config.yaml
model: "masked image model"
dataset: "aerial photos of the United States (SatlasPretrain)"
train_examples: 101725
image_size: 48
crop_scale_min: 1
horizontal_flip: true
method: "mae"
mask_ratio: 0.5
loss: "mse"
encoder_arch: "vit"
encoder_norm: "layernorm"
encoder_norm_position: "pre"
encoder_activation: "gelu"
encoder_mlp_ratio: 4
encoder_head_dim: 64
encoder_fused_qkv: true
encoder_bias: "qkv"
encoder_qk_norm: false
encoder_parallel_block: false
encoder_inner_norm: false
encoder_patch_size: [8, 8]
encoder_layers: 8
encoder_width: 384
encoder_positions: "learned"
decoder_width: 256
norm_pix_loss: true
decoder_layers: 2
init: "trunc_normal_002"
residual_init: "none"
optimizer: "muon"
muon_scale: "match_rms_adamw"
learning_rate: 0.0028
momentum: 0.9
nesterov: true
orthogonalizer: "newton_schulz_5"
adamw_lr_other_params: 0.0025
max_grad_norm: 1.0
gradient_noise: 0.3
max_steps: 30200
batch_size: 64
epochs: 19.0
lr_schedule: "poly"
final_lr_fraction: 0.01
warmup_steps: 900
weight_decay: 0.01
adamw_weight_decay_other_params: 0
Rows from block 7 of the encoder of a small masked image model, named by matrix and row number. Rows with one number belong to one neuron. Each number is 500 + 50 x the weight over its row's rms, rounded and kept within 0 to 999. All counts start at 0. Numbers have three digits each. After the name is the row's rms in percent of the matrix's.
Before each neuron's rows are labels from the 100 images, of 14976, where the neuron reaches its highest value: "peak on" is the class under the peak; "strongest on" is what is common among them. Only what is clearly more common there than usual is listed. The data: aerial photos of the United States (SatlasPretrain).
# fc1: MLP up (encoder.blocks.7.mlp.fc1.weight, 1536x384), inputs 336-383
# fc2: MLP down (encoder.blocks.7.mlp.fc2.weight, 384x1536, transposed), outputs 336-383

peak on: crop field
strongest on: crop field
fc1.392 105:512547466532515517504480539564542525485464443426474547490406443511473543478460491444562555477450538562580439570464398631509490512461557576462625
fc2.392 097:590502500493546462496613425428438485609575459404538477453432454535545501465520546533475589511532480597526487615424506439469486445485482492430510

peak on: crop field
strongest on: crop field
fc1.766 099:483618498590499520481472512412519419489408528428476429478436539519548583488465457497481469469567394451511543501515427521540492479460508518474562
fc2.766 102:618450495497499580407535525470582469456469485501518501444547532547577533495518469488506555492500578509550475572572481525428483393370481561476470

peak on: building
strongest on: building
fc1.214 104:566471555572411511523486455559541529516488460477490437567562514481413418509534569440520481516526458400461397471560505472540566495527453560533407
fc2.214 095:480517610448523396512521507564526484489507575434557412511597471399445550514540569417447562545462569460496487567453476536536529531569539539449550

peak on: crop field
strongest on: crop field
fc1.539 110:403562514548517552460434492514448474479418514519471544514521493487561548453485493454499498459570572548451507560475444421574504501521545537480424
fc2.539 104:453565466552470389510489498425424567450481494398515571424630502480401506499527577522461519511485536403413493533475470594529522484531526494470404

peak on: crop field
strongest on: crop field
fc1.366 107:493483447449481569545500475615471551544587554508421546576603457492497517441500470553459534509553522518481523482495589462558493452501537509574530
fc2.366 103:486538479561544391532523525463506556412506520520551566625511436482542521534507606535479537611556532591482441588519514485514461552480562463559523

peak on: crop field
strongest on: crop field
fc1.449 098:491463460489549465427490503500519488452423444567523499526524487461432437568546561474475485523516511541529494528550529509409559442600509524503505
fc2.449 096:534531546564538506484537451417509540565452645513539470540492510578477367416473531540496551492470454567479528507492427495554476511532430429588513

peak on: crop field
strongest on: crop field
fc1.643 093:434479528587463408484434551526454455524477532466488509555471450488572431497479432484585533454460493537565478496492421570554558477527559518466476
fc2.643 103:393501552526511489544528536463460488507521493538472476509403528394515473528540575529539422623407560573561526446435550554501545572549439492481511

peak on: crop field
strongest on: crop field
fc1.657 102:437385474447534451505445530557436553435503520528478479503556423485453523458522431630422554469540446451556531515483482473615496498564453483537607
fc2.657 099:457510508411508539466513470422482488598521508492444551416539438471503440450510530480522526534458466554687475485523455552510528411538530514505494

peak on: crop field
strongest on: crop field
fc1.652 103:445547531549494485488577513558531477526487547500482518513472395478597557479436483504411559500547551528551510592491497590454588524559469491511544
fc2.652 106:497471535496516501522515539463561429498505513442476453456554488539525478509460489482414542484651499578490448526412480488508526508523433569476461

peak on: crop field
strongest on: crop field
fc1.380 101:532440596501467283503493410503446502475562462503533539433447561495525500638526464525434500507497498523461509474494511459464508461512439498480429
fc2.380 096:529536425481479516487506518500439447528476458483502505450580437456497545527481416520516407543494588542535502550446575490439501527555561440501478

peak on: crop field
strongest on: crop field
fc1.565 092:483445554544554471458464540485569531434490511629550535534444459490609510516559399543548481461480477568517561473523558473402606526502501443425568
fc2.565 096:451512370593493610539368374463541481519527488507538449517498428506577566547529474458516581517478472485565440569503507547514389553549540501538538

peak on: crop field
strongest on: crop field
fc1.705 101:539489480513525498521529646489535628413562534431523497600435513452491490531561570522486554523605498554559551517508469518472522453470530456461496
fc2.705 100:488469569567562460471508463517529444509579517416518443498566504459499440466513538485416498461434511528482443401434623543540472424422571577514474

peak on: crop field
strongest on: crop field
fc1.591 100:500525496480465418555515415465522548483487470522469444485515513466533479495518519411505518461555511424498485522492497572502475526525605431532543
fc2.591 106:490476421563415543483500451439429598483581583564491410469398502499475524524534610459512486544543442471526570522479460447538446470485518469506441

peak on: crop field
strongest on: crop field
fc1.636 100:535546500507504531515517602413430536512434521431452509525442452557539482486436534411474476529422445441619447509496583481551576499480539487563564
fc2.636 101:436472543484490466495492493511447569555469493568428535477521507521539481557547603478533517526501526499360473471429461469511530521462567566511406

peak on: building
strongest on: building
fc1.441 101:418447489514581522461471568515487537482571518553494479572446489334483485541560437482448428436512421520531491446465571493616401541513571493438398
fc2.441 105:473521533475471507549539558573571496560482487460554529454614485444495547545508493518534439448516463520551511590504552495488427531488516475509464

peak on: crop field
strongest on: crop field
fc1.187 098:480513545573484488527423440428477559561467493434474497507532488534442495591523559513500515549484493498565486480587487478480455516399494503514460
fc2.187 092:427512464517459506522481440493584553450509461533511461550554534399524475543508450601411487425486551503469472483476482508510449537579506486492557

peak on: crop field
strongest on: crop field
fc1.374 095:615603500570446557520538486471488536582488565454427526489432508494530558473558557467523449506426557521489421509535531615487452540501422481471471
fc2.374 099:467575472602499437546500548602559477475491582448464575555552526519582546491566476494521545427524426547554525501517463479541518498500534563579540

peak on: building
strongest on: building
fc1.419 099:400490532563458404505447508494544442447525579480546510519397502514562513470593444536616473556549539520506533499463520565576528441454496580534538
fc2.419 102:394499512562509395503468484502481436552498582498525500526520486547506561439529517544530486485448584487435503507485550553548584475580532584476524

peak on: crop field
strongest on: crop field
fc1.91 105:510465522463532416499429539485517509542494447503574399495526538454409455415517422509526521468449495507493514421420488530565536467558496452519486
fc2.91 104:472500584468517582524484450543571555516382446467620526526604582609630539467583532446496448450527479540454543436449474445451457536523467482449458

peak on: crop field
strongest on: crop field
fc1.524 098:533442525481469485443391551452413470585479493513498447520472485476499533540562486535572416515515508542424413503521427413449559405571547421514471
fc2.524 096:504451511510516444493498456481538490490459483445560561494460523556506570512541522474490506494578509455507557509532449544463492560498435490422464

peak on: building
strongest on: building
fc1.110 096:439492561514438602554554485509505486503403516578553537561498594540561550435525453412522463432563578481475570564505416406490409506479459409419570
fc2.110 102:601529485480439472516562409398501556480481487518502477472570523486433499582588533425490505556511408374577391486543530533566448426444472502479549

peak on: building
strongest on: building
fc1.41 100:510521550516500500492556457523502431440499540516431428492459442495496515483473479492396531521507478563507491467556404475495529460526535433493412
fc2.41 098:529449472471508500443416528578586446574468510583543441613434444538619482535482439472484475499510563582451456565488504379431505444613539540507494

peak on: crop field
strongest on: crop field
fc1.693 103:587433596526483465492490474485552567465478514588546455452446503456489446557487602594457502557409500537485425533502500501434435516507605461592522
fc2.693 097:524535501503526546534481515394406485506509517507520459426480477466471547464482529506491529449548493500586472419446426547604441522372557561617461

peak on: building
strongest on: building
fc1.322 101:415377442508503477479514470507504567453464446513498480487461522493599518560520549487423444572513561481517453438428467470490475466388480598576475
fc2.322 098:602419499510424519560395521481483474465431481479534615483420487378437552429510464542528501606513439625461556464433450541526561524404515457483520

peak on: crop field
strongest on: crop field
fc1.49 097:527468495469465461490497466474517407504459440501495493467409502572476585462433483489615450528489462412384470483518470498444526421556506560520538
fc2.49 103:507569528519491468483428527430552431557437489537494494436521587483554543516420473515455545541503489485505518512433475557452563447587491538530483

peak on: crop field
strongest on: crop field
fc1.197 102:469597491477379480507514483421504510559468467515503473591512498470484557588494498619550528501448518448616507470450423602534500513541486494529397
fc2.197 097:529567466565531547420496581461525499500502543438432460506570619475477560570563521522483455465429512510511478521496543460520476526468529534497495

peak on: crop field
strongest on: crop field
fc1.116 097:499466429524609449502428560468557527611491498444469516458426388529510473533459400417558514437602494562489463488483492539602514530564406486472486
fc2.116 106:594488536586496507565574502507425561458578530474502506458514496536608517540595522603525474455494492502596568516537503532506462571454444532489500

peak on: crop field
strongest on: crop field
fc1.646 098:605507548525494506471417537467463484451495552576491501479497545378501445388547540590497468505521475500591405455446561480572455538544562469498547
fc2.646 100:534513511588495446447490563498467572510557429469554485472499486484462479520538530512597469508484459476476490482447459500381529492453451469514577