config.toml
train_examples = 101725
horizontal_flip = true
encoder_mlp_ratio = 4
encoder_patch_size = [8, 8]
encoder_layers = 8
encoder_width = 384
decoder_layers = 2
muon_scale = "match_rms_adamw"
orthogonalizer = "newton_schulz_5"
adamw_lr_other_params = 0.0025
grad_clip = 1.0
gradient_noise = 0.3
epochs = 19.0
weight_decay = 0.01
Rows from block 7 of the encoder of a small masked image model, named by matrix and row number. Rows with one number belong to one neuron. Each number is 128 + 32 x the weight over its row's rms, rounded and kept within 0 to 255. All counts start at 0. After the name is the row's rms in percent of the matrix's.
Before each neuron's rows are labels from the 100 images, of 14976, where the neuron reaches its highest value: "patch colour" is the nearest of a few named colours to the mean colour under the peak; "top examples" is what is common among them. Only what is clearly more common there than usual is listed. The data: aerial photos of the United States (SatlasPretrain).
# fc1: MLP up (encoder.blocks.7.mlp.fc1.weight, 1536x384), inputs 0-47
# fc2: MLP down (encoder.blocks.7.mlp.fc2.weight, 384x1536, transposed), outputs 0-47

patch colour: pink
top examples: building
fc1.247 101 [ 98  79  59 149 144 127 128 111 112 154 136 121 199 128 111 139 134 169 121 148 110 185 143 142 161 145 134 154 179 178 123  91 166 155 107 135 157  88 146 124 158  75 127  83 125 186 146  75]
fc2.247 102 [ 99 180 135 182  54  93  94 120 162 121  63 103  93 175  89 151 170 158 123 174  67 203 144 147  90 105 161  86 155 118  93 124 134 107 132 106  83 126 100 167 116 161 116 179  87  93 162 124]

patch colour: grey
top examples: building
fc1.662 102 [170 125 142 136 184 134 165  69  97 119 147 142 115 106 141 105 101 130 185  75 155  92 164 133  87 107 107 157  97 121 130 103 182 147 105 153 108 101 115 115 153 151  78  83 198  98 115  94]
fc2.662 096 [101 125 149 164 135 218 137 162 140 153 176 110 173  99 249 155 135 108 180 147 111 129 177 100 187 130 138 133 102 131 174 137 114 144 101 132 120 140  96 101 135 108 110 153 129  89 119 108]

patch colour: pink
top examples: building
fc1.214 104 [ 80 123 166  97  98 122 123 146 176 119 162 130 125 101 146 116 135 180 119 102 130 151 154 107 133 136  96 145 173 104  87 181 123  88 176 132 164 121 157 149 137 166 197 139 167 118  76 122]
fc2.214 095 [132  85 103 125 155 164 118  81 150 163 144 148 132 127  96 104 145 154 139 170 116 137 125 134  59 182 175  71 130 149 117 154 132 147 130 126 102 147 114  67 122 161 113 144 114 138 100  68]

patch colour: grey
top examples: crop field
fc1.585 101 [122  93 153 135 129 124 159 107 104 178 113 153  61 155 122  86 133 172 145 175 125 121 103 178 144 126 156 116 184 117 144 157 138 168 153 175 124 158  78 136 168  96 114 123 112  95 115 106]
fc2.585 101 [ 82 158 213 168 142 136  98 113 105 143 142 137 144 129 164 140 101  69 138 121 162 119 104 147 143 135 108  58 120 111 114 198 129 114  96 103 130  41 108 153 164 146 121 119 147 158 148 129]

patch colour: grey
top examples: building
fc1.745 096 [131 159  94 100 137  20  62 139 132 126 188 155 162 151 179 193 160 144 175 141 142 138 139 154 181 120 157 110 201  97  93 150 105 156 118 164 159 106 141 152 142 180 112 129 137 159  70 158]
fc2.745 109 [128 100 122 115 143 138 153  86 127 114 148 153 108 204 123 137 155 189 124  56 123 146 173 216 111 114  99 166  90 162 123 150 109 175 112 129 153 135 137 151 111 100 130 131 139 132 116 151]

patch colour: grey
top examples: building
fc1.261 102 [120 131 117 100 226 144  81 113 104  55 116 169 121 133 114 117 181 144 106 127 132 135 194 146  97 115 105  97 117  80  60 106 132 138 113 112 117 141 130 122 175 135 106 148 109 155 141  68]
fc2.261 100 [ 97 122 101 100 104 155 117 141 133 125 177 104  88 158 109 114 173 128 107 135 105 128 126 165 107 177 110 135 154 117 119 178  99 129  34 105 165 130 120 113  44 102 179 134  82 117 155 155]

patch colour: pink
top examples: building
fc1.455 105 [151 196 132  83 150 178 119 107 149 145 115 184 133 123 112 113 117  62 144  68 134 156 140 138 184  98 130 187 133  61 147 102 169 120 139 173 121 125 134  98 116 123 140  68  78 121 118 116]
fc2.455 099 [ 85 155 154 215 136  92  70 125 147 155 134 119  98  89 148 130  82 146  82  83  85 148  87  92 141  84 103 139 139  74 130  77  88  79  94 125 133 135 198  99  99 169 168 143 109 127 102  96]

patch colour: grey
top examples: crop field
fc1.454 095 [109 102 105 148 153 148  69 122 116 106 138 162 160  88 135 105  94 120 135 145 147 124 113  98 132 177 110 127 156 172 102 160 117  92 107 182 134 183 118 133  88  77  71 131 139 139 101 113]
fc2.454 102 [105 150 148 168 163 139 171 175 111 109 105 144 173 128 132 106  92 232 124 106 139 108  98 161 121 122 145 142 161 146 161 123 173 178 166 129 146 129 179 132 119 128 117 132 119  90 104 144]

patch colour: green
top examples: crop field
fc1.657 102 [161 139  85  48  80 144 137 139 131 133 104 155  96 106 124  95 136 135 117 127 160 136  98 103 143 162  98 170 180 118 135 129 185 115 114 151 161 163 101  97 155 129 168  76 111 138 145 139]
fc2.657 099 [107 176  84 194 166 130 182 187  65 134 138 130 104 134 146 181 136 145 154 162 144 192  70 115 122 126 155 126 144 129 103 139 126 120 111 129 104 120 109 102 115 105  91 111 146 121 107  89]

patch colour: pink
top examples: building
fc1.41 100 [ 90 139 114 157 104 103  95  66 137 116  88 129  61 113 135 123 121  71 133 124 133 107 125  55 109  89 151 133 187  97 111 175  71 134 129  79  92 105 119 146  92 154 141  74 165 211 171 170]
fc2.41 098 [ 91 174 168 125 129 109 107 114  92 144 147 150 179  94 104 100 152 122 161 119 124 160 164  88 157 156  77 151  96 132 103 119 206  96 121  70 152 110 109 119 146 102  75 208  96 166  38 127]

patch colour: grey
top examples: building
fc1.570 101 [ 99 179  59  65 166 158 142 116 110 139 162 141  91 152 131 161 125  79 113 167 116  73 161 142 140 135 158  78 140 158 137 153  88 172 142 149 146 108  98 165 107 145 145  78 128 120 132 112]
fc2.570 100 [156  85 165  99  96 121 103 131 129 188  85 110  66 193  94  87  59 127 123 187 154 165 195 171  46 104 127 138  89 129 185 156 146 135  95  99 105 150 136  92  92 141 108 119 135 112 112  65]

patch colour: grey
top examples: building
fc1.546 102 [ 82 201 112 106 136 119 123 120 148 121 145 152 107 110 130 159 138 132 124  72 191  88 140 154 151 160  84 128  91 138 155 166 157 166 122 128 149 108 128 136 151 191 157 135 122  85 108 131]
fc2.546 103 [132 118 152 121 143 172  55 147 113 109 117 125 166 173 208 155 143 199 155 109 139 138 133 113 101 120 131 176 119 128 185 140 146  58 157 153 114 103 158 127 132 192  78 177 162 123 153  83]

patch colour: brown
top examples: crop field
fc1.539 110 [151 141 110  66 125  50 135 132 167  94 149 194 140 149 130  96 114  95 106  89 128 160 137  98  83 186 135 105 168 150  70 141 139 198 127  88  95 152  89 119 146 137 136 124 170 165  78 163]
fc2.539 104 [126 126 153 149 106 152 129  70 123 164 172 126 101 153 149 132 146 100 139 179 112 123 102 100 103 122 154 115  76 141 124 149  93 138 119 117 179 111 154 158 107 139  79 155 171  94  78 146]

patch colour: pink
top examples: building
fc1.595 102 [106 111 135 107 159 134 194 119 143 100  88 119 152  98 115 110 160 161  95 167 128  63  95 105 157 101 198 132 125 106 175 124 101 129 156  82 103 171  87  98  91 113 133 134 112 132 183 192]
fc2.595 095 [163  93 162 151 126 102 100 118 118 219  98 102  88  96  78 124  94 108 136  94 114  94  53 145 119 148 165 105  77  93 117 104 149 132 141 155 120 124 105  79 152 104 109 143 107 120 154 162]

patch colour: grey
top examples: building
fc1.213 100 [ 82 112  89 145 151 159  90  93  76 107 146 176  76 138 157  89 122 176 100 182  71 132 138 135 122 148 156  91  98 165  58 131 176 147 181  97 130 105  89 145 202 127 168 120 137 146 159  87]
fc2.213 104 [106 149  93  78 192 120  85 132 132  90 100 107 152 125 103 162 135 142 119 141 111 101 169  95 131  68  71 152 106 140 231 100 112  99 132 145 160 145  96 143  72 107  94 156 120 109 127  72]